Rows from block 3 of the denoiser of a small text-conditioned image diffusion model, named by matrix and row number. Rows with one number within an expert belong to one neuron, the router's apart. Each number is 200 + 20 x the weight over its row's rms, rounded and kept within 0 to 999. All counts start at 0.
After each expert's rows are labels from the 100 images, of 14976 (inputs lightly noised), where the router gives the expert most weight on average: "patch colour" is the nearest of a few named colours to the mean colour under the peak. Only what is clearly more common there than usual is listed. The data: regions of photos with short descriptions (Visual Genome). In brackets: how many of the 100, against the usual share in percent.
# router: router (model.blocks.3.mlp.router.weight, 16x160, trained with AdamW), inputs 0-79
# up: expert up (model.blocks.3.mlp.up, 16x160x160), inputs 0-79
# down: expert down (model.blocks.3.mlp.down, 16x160x160, transposed), outputs 0-79

# expert 9
router.9,208,196,211,207,197,202,219,239,199,176,184,207,174,193,188,199,206,189,221,201,163,222,185,226,206,219,190,190,208,191,212,203,216,228,164,226,175,187,185,216,201,200,189,223,219,204,214,211,224,212,202,187,219,199,203,208,249,213,210,203,216,229,191,215,207,248,220,198,231,203,213,169,199,191,207,230,182,177,220,229
up.8,232,173,177,211,202,202,204,222,208,198,210,241,207,210,159,181,203,203,207,206,167,212,226,230,191,199,215,201,225,197,218,178,203,221,220,193,209,192,255,210,205,220,188,160,188,134,208,212,205,196,185,191,221,161,206,184,183,189,170,192,207,212,178,224,205,201,218,196,199,236,197,214,188,231,228,223,206,222,219,181
down.8,224,193,196,199,175,236,188,211,229,225,188,240,227,212,223,212,196,217,173,247,211,154,178,190,210,211,206,196,181,211,196,171,218,208,215,216,190,203,172,210,196,231,219,231,205,173,205,191,179,207,199,198,161,225,209,213,217,188,220,190,232,215,182,192,212,226,203,216,179,212,213,218,195,185,215,215,201,175,233,206
up.9,224,172,218,173,205,235,187,221,184,201,193,204,203,202,246,214,172,178,183,174,207,173,221,191,202,211,210,185,192,233,203,229,193,148,204,226,215,217,196,213,224,202,179,200,200,215,193,210,228,199,185,242,166,212,206,152,206,215,185,159,197,179,235,198,186,200,201,223,200,195,184,227,209,220,196,188,238,205,168,209
down.9,220,210,222,179,183,200,219,166,206,188,215,188,200,200,195,197,192,215,191,205,192,216,236,163,193,204,209,200,178,192,201,154,175,150,164,208,234,182,221,229,177,212,229,236,178,206,209,212,198,228,196,231,209,181,180,236,171,191,210,243,195,216,207,206,199,255,195,200,230,219,187,235,172,214,191,221,156,188,210,186
up.10,183,209,228,185,214,200,182,163,187,198,194,181,182,216,179,198,211,246,191,193,171,217,226,183,203,211,210,190,206,212,182,177,175,201,208,172,197,234,217,220,225,200,206,227,223,197,178,196,219,231,229,227,228,201,190,205,214,176,218,174,186,201,204,205,208,211,175,210,182,206,215,182,205,174,201,246,237,174,178,182
down.10,208,200,187,213,228,177,207,194,201,168,162,188,222,158,199,192,209,232,207,183,188,233,220,219,179,205,191,202,172,198,187,213,186,217,236,183,220,164,189,217,225,194,201,204,211,217,200,164,197,225,212,174,215,197,191,213,171,179,201,184,175,186,220,188,218,207,211,204,199,195,207,196,205,221,213,226,162,177,196,254
up.11,167,235,186,197,210,169,162,215,208,207,197,189,173,188,180,196,225,194,208,198,217,241,215,230,195,177,210,206,205,162,165,201,200,212,208,201,228,204,202,178,196,210,165,196,185,243,224,217,194,218,221,217,230,248,205,176,223,177,249,163,227,194,182,215,242,197,191,175,198,171,210,173,187,203,135,196,215,217,229,188
down.11,180,182,184,195,248,203,156,218,200,206,206,221,237,194,190,188,207,186,201,187,183,213,179,215,202,194,196,193,183,179,181,206,201,245,239,191,206,218,222,179,180,212,232,201,211,202,166,181,189,186,184,206,212,175,203,207,202,224,201,236,195,188,184,212,222,206,219,186,207,195,222,166,199,214,200,177,213,219,189,174
patch colour: brown (65 vs 32.6)

# expert 4
router.4,215,207,185,209,212,217,220,218,235,210,224,210,207,212,204,183,188,208,205,176,224,213,178,181,145,192,209,171,178,176,180,184,212,194,167,200,198,197,155,182,194,211,216,202,203,197,206,197,178,228,204,140,193,181,210,258,226,228,206,210,210,199,177,196,167,207,213,221,188,208,198,242,197,188,200,213,186,197,206,209
up.8,197,211,213,216,209,218,180,215,174,186,217,215,164,200,187,212,204,214,189,236,178,200,224,187,182,219,210,205,206,213,209,216,204,173,185,209,215,180,208,243,224,186,219,209,187,223,167,199,225,199,189,186,211,215,184,168,229,179,197,205,214,147,222,202,194,228,201,200,202,199,231,192,220,246,175,203,199,210,173,186
down.8,173,214,200,175,186,193,199,197,214,191,212,195,185,200,215,199,178,168,200,214,205,190,235,188,213,225,230,220,206,200,205,205,192,182,209,189,211,212,219,231,222,194,167,180,205,214,224,224,194,198,187,167,202,206,212,235,148,207,189,210,234,276,229,184,226,206,196,213,191,218,190,210,200,183,233,199,165,208,199,207
up.9,212,199,211,200,202,177,206,191,203,210,195,185,200,208,183,180,188,183,181,199,184,205,223,248,227,187,183,200,196,189,178,203,198,189,212,182,163,206,183,199,189,199,208,206,207,199,191,182,169,195,179,253,190,196,217,191,180,187,202,211,187,241,215,200,249,210,197,183,165,194,213,183,201,186,190,192,120,196,195,158
down.9,194,200,268,193,182,199,211,197,206,210,208,173,174,220,175,203,200,169,156,198,222,195,215,169,214,178,181,190,196,214,204,173,200,208,192,195,178,211,204,201,193,221,195,191,203,171,208,189,174,176,187,217,222,191,208,228,196,226,208,217,194,194,204,206,188,224,182,186,198,216,182,181,201,167,189,205,108,211,212,193
up.10,210,210,188,193,202,193,197,214,181,201,226,217,206,188,195,158,193,195,215,214,230,228,197,241,229,192,218,194,218,203,180,201,201,226,192,198,207,214,207,214,233,195,235,179,202,240,183,205,206,193,200,222,195,216,217,244,180,192,212,222,210,207,232,210,203,190,170,196,224,206,176,172,189,217,187,178,174,204,189,224
down.10,230,201,191,219,189,215,201,181,196,194,205,209,231,211,220,205,200,215,154,199,177,172,215,210,159,170,154,178,195,206,196,190,182,218,227,207,213,183,190,216,174,216,177,226,209,231,192,213,209,218,225,198,193,196,182,188,226,205,220,206,166,186,228,174,145,191,161,205,181,196,229,229,179,217,186,193,236,182,232,176
up.11,225,185,180,204,195,227,206,230,229,227,195,205,204,181,206,198,159,218,166,234,167,212,209,198,226,152,197,191,168,209,195,171,200,219,213,223,206,198,193,238,188,210,181,197,197,210,194,214,207,230,228,198,225,207,185,218,193,190,229,173,196,208,216,194,185,223,198,192,231,230,205,186,173,200,161,191,213,194,189,204
down.11,224,205,198,223,218,213,193,223,157,174,181,209,237,211,207,196,189,218,187,214,180,208,211,217,193,163,203,182,182,199,206,190,177,231,185,236,205,216,186,239,182,223,242,241,199,206,212,170,204,245,212,243,225,171,203,158,213,210,199,212,171,190,198,191,196,227,183,195,203,175,191,193,182,203,198,182,153,202,216,179
patch colour: grey (69 vs 35.7)

# expert 1
router.1,168,212,206,205,219,203,216,221,191,226,217,223,234,188,187,199,197,162,186,203,153,215,188,193,205,206,213,211,218,202,196,235,206,232,210,153,208,206,194,188,171,196,200,206,218,192,178,194,198,218,210,244,175,224,202,149,205,147,190,201,198,219,207,199,233,211,205,184,216,186,207,171,213,204,222,197,202,186,211,212
up.0,217,195,159,215,226,184,213,229,177,214,211,190,209,190,249,191,179,212,223,209,228,206,179,193,180,222,224,226,215,165,159,165,189,196,211,191,196,196,198,177,214,199,217,188,164,150,205,211,213,207,237,183,209,204,200,203,178,152,204,184,205,193,191,194,224,185,164,193,175,173,203,160,224,185,214,152,218,216,193,202
down.0,224,174,197,223,171,203,216,196,242,177,214,201,184,204,212,198,200,221,210,233,158,187,182,199,199,198,195,206,190,164,182,250,217,184,193,176,238,209,178,177,187,219,212,194,211,152,191,182,199,195,216,193,222,205,196,182,209,224,202,196,197,191,193,208,207,196,173,207,193,221,196,155,208,231,229,154,194,210,194,219
up.1,147,181,195,210,208,218,216,157,225,176,205,171,211,211,195,228,183,212,172,232,215,197,203,198,189,201,195,193,222,185,208,220,207,170,227,182,210,223,172,204,179,213,163,193,181,203,181,213,240,203,199,171,225,239,181,200,194,193,198,178,153,214,223,199,194,188,178,215,189,191,190,194,195,175,189,215,220,190,212,179
down.1,180,188,207,188,201,161,188,190,200,210,212,242,192,242,210,218,207,212,200,207,203,196,196,213,196,205,185,217,186,178,235,199,197,169,209,200,175,202,202,205,187,164,208,178,199,196,204,213,222,187,211,192,204,173,210,188,193,183,230,211,149,211,212,170,206,194,172,232,208,205,201,190,201,170,215,197,175,211,180,173
up.2,183,214,196,231,229,161,226,170,183,188,217,189,181,166,143,199,230,240,192,217,196,224,188,205,204,182,157,207,207,202,171,187,199,207,168,196,196,187,198,204,185,192,226,189,189,187,219,216,211,170,195,175,225,167,194,238,189,210,237,243,170,202,192,216,203,180,202,158,190,205,220,186,165,181,205,198,233,207,213,190
down.2,181,218,201,250,203,241,215,194,214,219,196,186,194,175,152,212,242,205,188,219,195,173,195,258,215,192,162,216,198,193,167,218,189,212,196,201,180,221,192,184,208,205,186,199,217,206,209,163,213,184,203,181,233,217,205,166,213,203,157,148,151,160,195,195,192,199,205,169,199,202,204,196,222,183,200,208,182,192,189,206
up.3,180,234,225,226,187,225,183,183,181,191,207,182,167,196,196,189,199,220,234,209,174,166,225,183,183,198,183,214,206,213,199,196,213,187,201,194,228,229,222,200,232,217,189,214,219,209,237,210,205,243,173,222,245,223,163,211,158,196,229,191,179,159,180,194,208,231,210,161,221,244,194,169,193,207,198,237,214,188,210,174
down.3,192,209,175,204,205,184,169,194,213,207,220,202,212,186,221,179,179,178,255,193,249,139,205,184,191,227,236,210,195,194,192,212,164,212,208,197,208,181,220,210,247,183,201,171,208,206,201,202,190,230,195,194,188,206,228,195,224,206,187,208,196,213,215,203,191,204,210,197,188,190,206,161,244,168,201,250,189,219,209,211
patch colour: pink (26 vs 9.4)

# expert 7
router.7,203,197,193,200,176,196,236,229,220,179,236,222,219,231,173,188,186,218,172,194,196,193,199,169,195,212,202,171,173,210,204,189,206,238,173,198,182,206,154,184,184,186,229,183,214,196,183,180,207,200,202,166,208,182,190,241,243,213,200,199,242,217,191,199,191,195,185,229,183,214,194,177,212,183,206,216,199,130,204,201
up.8,179,209,172,204,212,197,195,217,228,189,177,207,172,213,197,204,203,227,188,188,214,177,209,193,173,192,220,210,226,226,180,188,216,206,214,194,198,208,211,180,238,200,180,175,213,196,212,213,195,202,210,134,234,205,241,249,175,183,209,168,205,173,185,165,253,205,201,176,199,205,210,192,248,217,220,208,201,223,192,205
down.8,202,201,188,205,240,219,213,211,199,181,210,199,226,211,216,198,218,216,186,202,184,206,180,191,157,213,227,203,173,232,180,208,174,203,203,211,214,197,194,189,216,220,221,197,227,216,199,225,180,197,211,143,192,191,184,158,227,221,196,215,227,232,202,209,221,183,196,185,185,212,190,148,199,225,193,189,225,205,217,240
up.9,184,198,219,202,195,205,169,247,207,188,218,207,163,173,201,202,169,208,214,157,203,197,193,191,169,166,200,232,197,196,200,179,182,202,235,206,210,219,167,178,186,219,199,219,199,211,192,211,189,181,216,191,161,232,243,197,204,207,203,136,211,192,191,177,185,203,192,181,223,213,227,196,235,193,195,170,217,195,197,233
down.9,168,203,215,225,184,218,191,220,167,201,204,204,183,169,184,199,187,189,219,172,196,204,156,227,189,225,199,209,218,181,210,229,195,180,143,203,198,196,198,189,178,183,218,231,198,201,213,197,201,193,192,201,191,173,141,198,200,192,230,250,183,195,198,215,197,221,180,202,237,195,200,194,135,202,224,192,186,230,205,224
up.10,184,170,209,198,167,201,193,193,233,215,182,212,177,207,225,226,180,200,238,212,208,172,202,182,186,181,214,206,189,162,212,205,177,173,190,208,226,212,231,194,213,202,149,188,220,212,236,209,196,194,201,199,181,220,177,230,206,223,210,213,153,200,218,210,200,169,206,196,199,210,183,209,210,203,208,228,221,221,211,213
down.10,199,155,236,229,201,201,195,198,168,186,187,182,213,233,216,206,184,180,222,199,181,183,196,189,189,214,221,197,213,163,197,218,214,173,246,191,205,180,217,204,236,211,224,185,176,197,157,196,192,204,181,221,180,187,221,187,193,167,166,189,158,176,179,224,179,176,208,204,191,194,192,196,201,190,198,214,198,193,203,208
up.11,214,187,193,213,176,181,216,217,206,199,186,205,179,211,227,218,191,225,214,202,227,187,227,220,168,212,202,221,198,171,184,193,176,159,192,204,202,175,219,235,187,214,192,192,200,207,218,209,208,177,230,181,186,190,208,232,214,221,190,191,174,198,219,168,196,184,186,219,207,173,200,226,212,219,205,228,207,237,183,183
down.11,219,166,188,228,190,218,229,210,201,214,207,213,207,206,208,206,198,179,203,211,193,192,218,201,190,193,201,228,217,167,176,237,211,166,226,188,171,228,219,220,170,201,198,214,201,195,167,200,183,178,182,199,178,241,199,161,186,167,211,211,154,190,153,229,173,201,195,217,199,222,198,205,196,228,179,206,194,185,205,198
patch colour: pink (35 vs 9.4)

# expert 3
router.3,217,211,217,162,208,206,199,239,226,182,221,203,198,189,190,199,181,172,197,193,143,227,212,199,213,196,180,191,171,219,243,215,187,200,180,207,204,203,183,232,183,221,210,209,214,219,209,186,188,214,186,256,164,182,159,176,257,250,180,199,211,206,198,233,182,199,207,218,185,198,204,235,171,191,177,235,176,197,186,201
up.8,173,204,190,208,226,179,174,177,199,212,205,196,202,222,181,188,230,235,190,223,198,216,228,169,206,210,206,198,197,209,180,201,204,189,211,183,211,215,222,206,209,177,206,209,230,201,200,196,206,225,239,176,236,190,207,197,212,175,210,149,180,197,201,212,213,230,162,206,184,188,215,193,234,170,205,237,238,212,175,179
down.8,185,192,214,212,219,170,183,195,204,202,195,183,200,169,224,200,195,220,220,195,199,212,178,200,204,219,195,224,183,209,185,218,202,191,214,169,182,192,194,185,223,192,190,189,238,175,185,187,194,178,204,231,211,207,206,208,184,173,218,193,194,159,206,205,193,169,230,219,192,197,202,148,214,204,199,189,168,178,167,268
up.9,192,214,199,230,218,192,192,203,182,172,205,188,184,177,165,191,211,213,194,180,178,188,207,214,183,160,231,150,198,219,203,190,221,197,202,211,185,205,217,177,192,202,191,137,198,162,212,216,204,186,206,219,216,197,225,206,190,204,207,190,218,185,218,208,164,189,188,215,181,182,216,193,201,222,177,226,205,209,200,181
down.9,173,198,167,197,207,192,205,191,210,188,193,255,199,205,187,208,214,191,205,215,223,207,184,165,211,169,181,197,215,203,224,194,196,191,210,208,209,226,182,195,191,195,246,232,191,226,187,212,172,218,216,221,161,190,207,198,197,198,210,194,213,199,210,182,185,179,220,233,185,194,190,189,151,255,197,198,227,166,185,180
up.10,186,208,185,195,188,184,187,191,187,161,219,165,175,184,170,228,229,174,204,183,190,182,226,188,195,193,196,206,205,215,216,222,176,201,175,232,217,219,201,186,239,208,211,176,216,213,174,207,216,187,187,187,227,237,203,165,204,175,188,169,237,190,219,201,188,190,177,198,181,195,185,209,220,220,194,193,225,221,187,227
down.10,145,179,213,194,218,196,202,226,223,207,220,198,192,248,183,211,221,184,180,181,172,220,187,148,221,157,213,212,197,189,188,169,235,187,225,196,186,184,207,221,209,209,161,197,178,211,222,201,211,209,232,228,172,212,196,218,183,208,218,200,237,232,193,204,211,210,177,215,152,214,200,179,211,196,192,192,146,222,216,197
up.11,182,223,180,219,205,223,199,186,187,174,212,205,168,191,193,215,231,200,211,167,243,202,189,236,175,169,203,184,244,240,201,191,240,180,219,198,244,211,208,167,212,194,204,198,196,224,231,207,190,198,183,193,197,180,192,205,181,195,219,220,198,197,187,219,182,190,232,177,206,190,199,172,214,185,218,177,205,217,238,207
down.11,189,220,168,219,193,191,209,225,232,238,210,199,213,226,204,210,240,184,205,180,193,172,203,188,212,163,203,168,163,210,181,203,180,218,201,192,218,195,199,194,189,232,188,174,209,209,199,209,171,167,233,188,193,222,193,204,200,206,204,167,177,175,203,184,159,214,216,174,155,198,214,168,195,144,184,202,221,212,184,199
patch colour: black (48 vs 11.7)

# expert 5
router.5,191,208,227,215,217,205,227,232,256,212,233,210,244,196,207,204,186,203,196,200,187,216,218,161,221,223,203,194,194,214,191,217,211,197,188,176,175,191,172,194,156,197,212,220,177,163,196,187,182,192,199,203,176,209,193,186,234,209,193,188,180,211,200,188,226,189,195,238,179,172,212,178,215,206,197,211,187,177,205,224
up.8,195,210,179,217,231,160,198,226,184,184,216,201,178,161,188,186,235,223,229,196,174,193,207,218,173,176,197,219,214,192,197,188,156,205,194,187,213,196,193,210,208,215,214,199,188,170,194,226,167,200,216,227,214,184,210,190,168,203,242,161,208,167,187,186,204,212,187,165,211,221,204,203,178,194,211,186,225,206,151,185
down.8,209,212,161,184,183,187,247,178,170,204,188,210,219,246,203,209,202,221,208,251,221,209,181,230,200,174,219,194,194,226,193,220,211,226,187,218,220,180,204,200,191,194,201,179,162,204,215,218,175,219,203,173,239,207,207,216,221,220,215,225,222,185,204,226,208,171,187,178,196,196,214,211,192,216,210,212,206,219,223,198
up.9,199,212,193,233,245,157,179,238,184,216,201,231,201,263,213,200,203,240,188,202,227,242,202,215,209,189,210,254,175,213,199,214,228,203,212,203,217,194,200,222,181,200,221,183,174,176,227,206,224,160,188,188,186,199,235,206,216,221,176,204,222,211,195,216,197,186,211,220,214,185,174,188,206,209,186,196,242,219,158,171
down.9,172,199,196,236,183,199,211,219,177,214,198,182,212,201,188,199,193,190,183,188,169,202,176,203,179,181,217,179,204,205,200,202,190,183,195,210,209,238,211,198,167,195,179,200,199,188,217,197,187,197,210,157,199,219,155,220,235,196,211,196,198,204,158,248,165,165,203,237,201,196,178,204,190,204,194,186,222,165,221,163
up.10,238,202,184,175,190,211,183,196,190,190,205,213,169,195,185,187,203,127,219,199,192,180,179,244,160,188,205,207,201,171,192,194,191,198,184,208,189,215,218,196,252,213,175,183,194,180,203,205,149,195,189,213,200,176,200,229,208,215,207,215,213,190,182,212,171,229,204,166,230,214,184,211,210,217,201,194,155,227,215,202
down.10,177,192,154,182,220,233,184,207,201,186,194,239,200,236,201,186,196,152,210,201,197,213,215,198,232,177,201,218,206,193,195,185,207,209,199,245,198,199,195,207,183,206,207,198,185,236,199,257,198,214,177,162,181,202,207,195,210,208,203,202,211,216,205,197,228,208,204,201,185,191,198,212,157,199,208,194,287,209,209,142
up.11,173,197,210,198,204,171,160,178,185,205,190,213,156,154,199,217,210,214,213,187,199,209,215,215,182,162,208,196,232,177,183,196,178,194,236,207,206,221,216,199,220,204,166,220,218,199,204,260,180,200,252,201,219,161,192,210,165,190,181,196,203,184,232,200,198,205,201,197,167,211,219,217,184,213,204,189,226,226,212,171
down.11,184,206,196,199,234,189,211,225,247,205,217,207,203,211,173,208,220,224,229,184,232,213,182,183,203,194,197,155,230,176,193,181,213,172,199,199,194,175,224,212,195,190,223,191,178,206,189,199,239,218,225,192,167,180,205,210,168,183,211,199,222,201,169,171,164,210,221,198,181,187,194,173,191,231,195,211,155,242,206,173
patch colour: brown (61 vs 32.6)

# expert 10
router.10,208,204,207,188,215,218,235,231,232,181,189,221,212,206,189,198,193,175,187,190,170,230,190,185,191,221,187,189,193,215,217,209,194,213,171,168,191,177,186,213,179,196,198,203,199,192,197,200,189,200,210,179,180,168,181,164,252,232,184,204,208,194,174,204,164,219,213,214,193,197,212,216,219,166,202,237,168,194,212,202
up.8,186,205,194,171,175,188,212,208,217,228,205,201,202,198,227,224,188,217,186,191,194,196,210,180,200,189,210,215,193,205,219,156,197,182,209,224,227,202,221,223,187,176,164,208,219,235,210,237,197,209,236,201,215,214,215,242,189,225,208,172,191,211,241,195,188,218,200,204,208,199,180,201,176,233,177,192,234,238,187,224
down.8,205,193,182,184,212,212,165,196,177,193,196,195,222,222,241,217,149,232,197,192,188,194,193,219,204,199,201,177,198,227,226,205,206,225,209,190,212,175,233,230,198,236,221,225,180,213,189,147,233,221,182,212,205,206,188,207,185,211,226,231,186,219,197,216,198,210,191,221,232,200,161,225,188,217,238,182,172,204,177,224
up.9,188,203,210,194,152,175,202,188,204,212,221,181,203,211,212,178,192,220,198,192,209,176,210,229,190,209,197,206,178,199,215,215,192,161,207,231,213,206,210,202,238,228,174,222,147,222,222,214,215,218,187,220,200,239,185,191,201,218,225,153,184,178,226,213,202,201,216,221,191,189,189,221,171,202,164,209,233,229,214,206
down.9,193,189,209,150,186,196,190,181,193,186,236,202,168,210,158,188,197,131,188,167,230,218,217,197,164,234,206,197,211,200,208,172,203,175,183,175,202,188,219,192,216,202,219,189,192,190,173,216,205,208,208,219,200,176,203,190,181,159,203,232,215,224,194,189,153,203,228,227,166,181,198,224,186,220,185,184,168,214,194,189
up.10,191,174,183,158,199,182,175,194,215,187,172,211,178,207,219,218,182,202,182,201,174,168,190,191,228,226,202,234,213,235,212,189,173,203,216,220,203,194,206,216,196,219,185,212,221,226,180,215,201,214,172,199,217,242,222,193,191,236,194,192,207,174,204,185,215,217,179,167,190,223,172,245,210,235,193,205,238,215,168,210
down.10,211,192,199,219,212,223,183,192,171,229,188,205,187,195,218,214,196,201,190,160,197,175,178,205,201,205,186,191,166,233,210,215,186,208,174,191,225,174,214,228,197,214,193,227,171,189,205,196,216,216,218,199,206,195,182,185,179,142,190,243,199,224,195,189,217,200,161,178,192,216,188,243,174,233,225,211,177,200,220,199
up.11,181,210,204,201,183,175,199,185,220,233,212,217,203,231,211,192,180,220,212,155,193,255,162,209,184,171,209,216,223,183,196,197,202,182,190,144,198,209,178,181,200,185,194,188,206,199,210,203,225,205,233,229,177,198,210,200,204,212,195,216,232,167,201,215,171,195,183,239,167,194,209,221,184,198,221,186,216,179,229,180
down.11,202,218,198,186,120,215,201,188,210,214,205,203,162,201,177,203,189,179,190,185,205,219,209,219,212,241,217,210,187,200,207,188,211,190,160,190,173,182,204,183,204,200,225,170,206,156,206,182,170,174,208,187,218,177,198,187,176,210,197,220,198,215,202,204,172,235,191,186,204,221,185,185,208,173,201,211,109,198,201,203
patch colour: black (85 vs 11.7)

# expert 0
router.0,233,225,214,203,209,228,231,251,206,206,204,224,243,214,176,189,213,189,184,171,174,215,193,243,210,241,174,202,197,211,201,195,213,221,182,179,161,171,197,203,180,190,199,202,188,157,183,184,205,228,204,197,193,182,196,159,191,181,192,183,196,225,183,201,227,222,178,196,209,174,203,175,213,221,199,232,187,211,172,198
up.8,227,192,180,185,189,210,226,192,201,217,221,202,183,180,203,216,193,189,200,213,223,213,164,242,188,194,204,201,217,161,220,207,171,208,232,203,222,188,190,231,203,213,194,170,188,207,164,219,221,192,197,199,205,190,182,218,188,194,147,204,221,206,198,229,190,200,194,192,184,217,190,224,201,205,266,207,218,200,222,211
down.8,240,180,217,181,192,196,214,217,220,178,235,196,208,200,196,216,191,225,185,236,177,180,165,231,211,215,180,210,167,179,227,198,225,217,175,199,185,212,207,242,179,189,199,162,185,209,236,206,192,178,196,193,209,228,203,199,197,213,241,192,222,192,221,178,182,225,185,188,182,216,211,208,174,190,165,198,208,205,184,220
up.9,166,176,155,225,209,187,187,191,206,210,201,184,206,192,202,202,211,214,197,201,208,186,196,188,193,184,239,197,224,236,174,200,206,243,209,187,207,205,198,166,218,208,183,189,233,191,215,211,245,199,238,154,220,219,213,212,153,199,189,201,247,197,182,167,245,181,173,190,196,180,192,201,224,214,230,208,234,217,190,181
down.9,173,166,194,249,203,211,191,201,196,189,195,194,186,167,199,209,231,187,190,201,182,218,178,216,202,194,218,196,183,223,168,231,188,236,195,167,222,208,192,189,243,194,219,204,201,219,198,194,190,214,236,171,243,208,202,187,246,191,208,183,235,198,200,231,208,177,186,208,178,194,182,162,174,237,202,184,165,193,203,208
up.10,182,183,207,216,253,165,172,181,202,206,195,172,211,252,203,184,198,225,205,215,228,261,219,167,213,203,205,217,190,209,175,210,191,189,222,189,190,222,218,197,162,169,208,194,207,212,214,204,234,202,204,181,206,192,188,216,182,212,243,204,188,186,225,218,198,207,208,201,201,209,230,196,214,170,196,190,234,200,186,169
down.10,157,182,208,232,170,203,211,206,167,194,185,210,198,217,203,167,169,173,206,193,151,236,208,189,213,185,199,202,197,213,159,201,206,182,196,229,195,185,208,201,163,224,191,197,209,214,198,203,172,199,196,187,217,197,184,207,202,204,173,203,167,185,145,223,174,197,240,209,184,190,240,209,177,178,217,197,235,180,189,201
up.11,161,243,198,194,183,167,161,211,185,180,223,188,167,195,181,208,202,205,237,186,216,193,209,203,200,192,183,204,220,169,168,179,187,215,192,200,197,200,217,213,200,246,180,224,183,226,222,213,201,199,204,213,231,262,165,194,236,197,232,174,195,184,170,219,200,207,184,189,215,181,213,183,197,194,161,204,234,182,202,189
down.11,167,212,237,201,190,182,169,227,221,213,218,213,233,186,182,197,194,187,220,169,192,193,212,160,194,185,197,170,172,198,193,196,217,236,262,181,196,225,237,210,204,191,185,198,200,202,192,174,195,194,193,208,206,180,229,202,187,203,189,207,204,216,211,213,163,201,192,196,167,179,239,180,198,195,193,196,144,206,211,201
patch colour: orange (32 vs 1.4)