Weights of a small text-conditioned image diffusion model.
Model: text encoder width 192, text encoder layers 7, num experts 16.
Training: soap at rate 0.0023, 17500 steps, batches of 64.
Rows from block 2 of the denoiser of a small text-conditioned image diffusion model, named by matrix and row number. Rows with one number belong to one neuron. Each number is 500 + 50 x the weight over its row's rms, rounded and kept within 0 to 999. All counts start at 0. Numbers have three digits each.
After each neuron's rows are labels from the 100 images, of 14976 (inputs lightly noised), where the neuron reaches its highest value: "colour at peak" is the nearest of a few named colours to the mean colour under the peak; "strongest on" is what is common among them. Only what is clearly more common there than usual is listed. The data: regions of photos with short descriptions (Visual Genome).
# fc1: MLP up (model.blocks.2.mlp.fc1.weight, 320x160), inputs 0-159
# fc2: MLP down (model.blocks.2.mlp.fc2.weight, 160x320, transposed), outputs 0-159

fc1.33:391487508509674480548483548504518518460500419549492546558472463409517486477463519499546462477523433425562504529595480489553566521507567544504547340523569508507485565632542467572500481527550470508521542460499512482461517548477437567481475434490546533473483508566581561445488427550474508546493493505519518543538507538496565426531523519507383499521592559530535575553465502445592519524461506536555450547446500490503504485476520544592489429647510507529490505671501485465463517504553496
fc2.33:475470455469382472448551482459561541536360500524450487518505459580510502452494497514500509483505534501483453485462493520425505524544477544514502458501353486603456472554498485488505530511514479667457518499342511517476518543418444539516506478474500553610549493500454552495448506490481495484498507535507505538516455475499478493529443489489405467506492581472522445466466496472426584449445498539512334473479575492494533501475493470546529495562516552518618504727559568520520477506487521
colour at peak: blue
strongest on: text has "blue"

fc1.308:519571469391826504532463449463471444478528508463485470545489425549568517472439466463506530507519459584530553523495481544551549480459448471550529513493557542504552530554566491451536573504447552420420549509476516530479557503518556477512487546482462525481496515525483464536518557486579525548510531561391587534497493536404548471533518611485471519508493455531524502474487497523624450544527509542440470496442475475504475533488533510474457525518443541585441515422509532428484445544485484
fc2.308:522476450556475530562463542522501420474604482506531523491508580434546477512507423500601490534546436536508513474491437532499548515479495418438511536493543527402501522417481487513528511489521577380635466505661442480570551389547604463500468535464437441617445560463487518504550488521534550481486477519500512473534535484537474480509536501514602504509508462498509530465530506485646482494542505485409613548474459505500551477493514495490539489392501515548309483512483507563459534529460509
colour at peak: blue
strongest on: text has "blue"

fc1.220:553488415525465429519475425454530578504531480529514501490485502536578480482602530510592492482491413471542465432430515577476502547451447551516537507525561500377540508549517480354491488494492401416521355371552430511506481570499589511538448508584450450492506485653471480504508510428552514528519518521550482555506535440430522477435561494547525481528443582514563518480453528468560565525499503564600468518463468510455477483380509498500473494527492573508479521530499450611415486534491508
fc2.220:462449449446467528523522605580453505443536487497579562455497557302567482473578503526449501517523446530485512510413448499501471505473424463430465426543552548355484489562466461454485521517432505410525576526513476506596490389474524547509481464512448562460512527459512498511469435557504467472483511498493547439502564440522484494540516550501561513481479589465559545456545520526612598535485493397472408506558505488490475491455455550501551523393431526501415468539444449420418514495437509
colour at peak: grey
strongest on: text has "blue"

fc1.64:505460587541467474462510501488535533467453497465463406483489560450486514546461512595519447484507471524494540461508406459505493571535561468548541426501506637587497506579474459555475497582527443531503485387530448476407388442511479325480464441516515449498559471508513589504524520495428425490559474487568538494512444497540532497504480485472552433544538496567555457565416455478419457425460529519529396532437495457454555495513482570448520424462499534479626440478455554511486410576549449
fc2.64:515498486543486503490475481451442463471594468508479609493474441583515533567505467490528519521495456376458533475508485523515499476489512433517492581473543375456518505546501499533489487294514505505456523509618499451431487492587507465505450532437517495235487469484505515507550523534468542528478515493485461496483507555543517485508542538504555618485496529517517498524488495391478481521496384508508612548480369490503501514469496472491470492488509488490354499570490476554486512540480501
colour at peak: blue; cyan
strongest on: text has "sky"

fc1.212:442381551483630476523502540489477443495362511578373460514454525518525595508498501554545471522539457529368512512536549513443566579537481612582527490468498509549448490483423504483492591573508498483435496561454499528486606496519387553482497494429530435541463477522454542450503473500450424562472491480531466567519471475455548508545494577432548457448482489465577501495410507388528506456469503476601500517404622487490510504456523492463504509547478458516538481484510488566575437469446555
fc2.212:545501495547590424494538485496516548482456527587462450496452492495407499511550448489542487483545441515520454459501493488530498479495510489514332535432484452555547458457428534496533592606513429539518461542541475479506410513496521446472501555438440514643502603509600463523544500588490515432451456468391555561491466474419457505518513515427395541584474466524468582529486425499470522425472485471576466520492513493449569382515445476450565427482497595477496483593533519454475421462552539
colour at peak: blue
strongest on: text has "blue"

fc1.149:466501442487541445530554591654525458462545526546544496479518467553570520537605558587455463551472474503597389482464499520479439472587437507384530500492454439444438470557495422543495433501472473518509401447431576465495527485511535489464533528428554546522480410506459491485465502494532432513565479506457518487398500446551465488556471484541412537493652471525416507490508518470559562463375494462496477476366499527461462420545506497510539537431498491505558438472557477452501441482465449
fc2.149:471553492458518526455578567544486545517470436597567488492479503376444532514472509535449481578482519509504499490542446542450480567566542409437417476490564552573398479549521481470482472516397586535497501470345496559419508426460524495496500573595505576503584453559527483485465426539452451534590561520500443477424548455550530428521473507478481491542580550527599548470505559476408524505462520508474554561520467502485424483505486529521470488428435479540452591619468463524417513457435482
colour at peak: blue
strongest on: text has "blue"

fc1.161:459544533515603451487542400442569502513546535468409581520498480555473530518475561539567526537482557430562551568539430501517456392556531553520629472561510462578444470506584444616559473582628506490518471510484498494428443499468477523559439479494519426558554518476518423497475500444499500541488522464461530527583536392501550474485421429543561495547550492506441490502402479434375473535474516436523431467455502537468463487478607516506480517495455560508469560573566511425542548489501447
fc2.161:479414564485628548483502551447503479562506482484572590509564428460581491425526483484497519545422432501507517490496523495510495461562574429546258542529454404501492484501627528478420440598501474510440520503530505551494560541517444461493435514595548535635555497495426516535470545470534472501509454538577559480460508495475464415498470446505473510569459545483559543462441437510517500526540499457533443460474467438497471479453466540491440479454475431405502485552506559436466543495506470
colour at peak: blue
strongest on: text has "blue"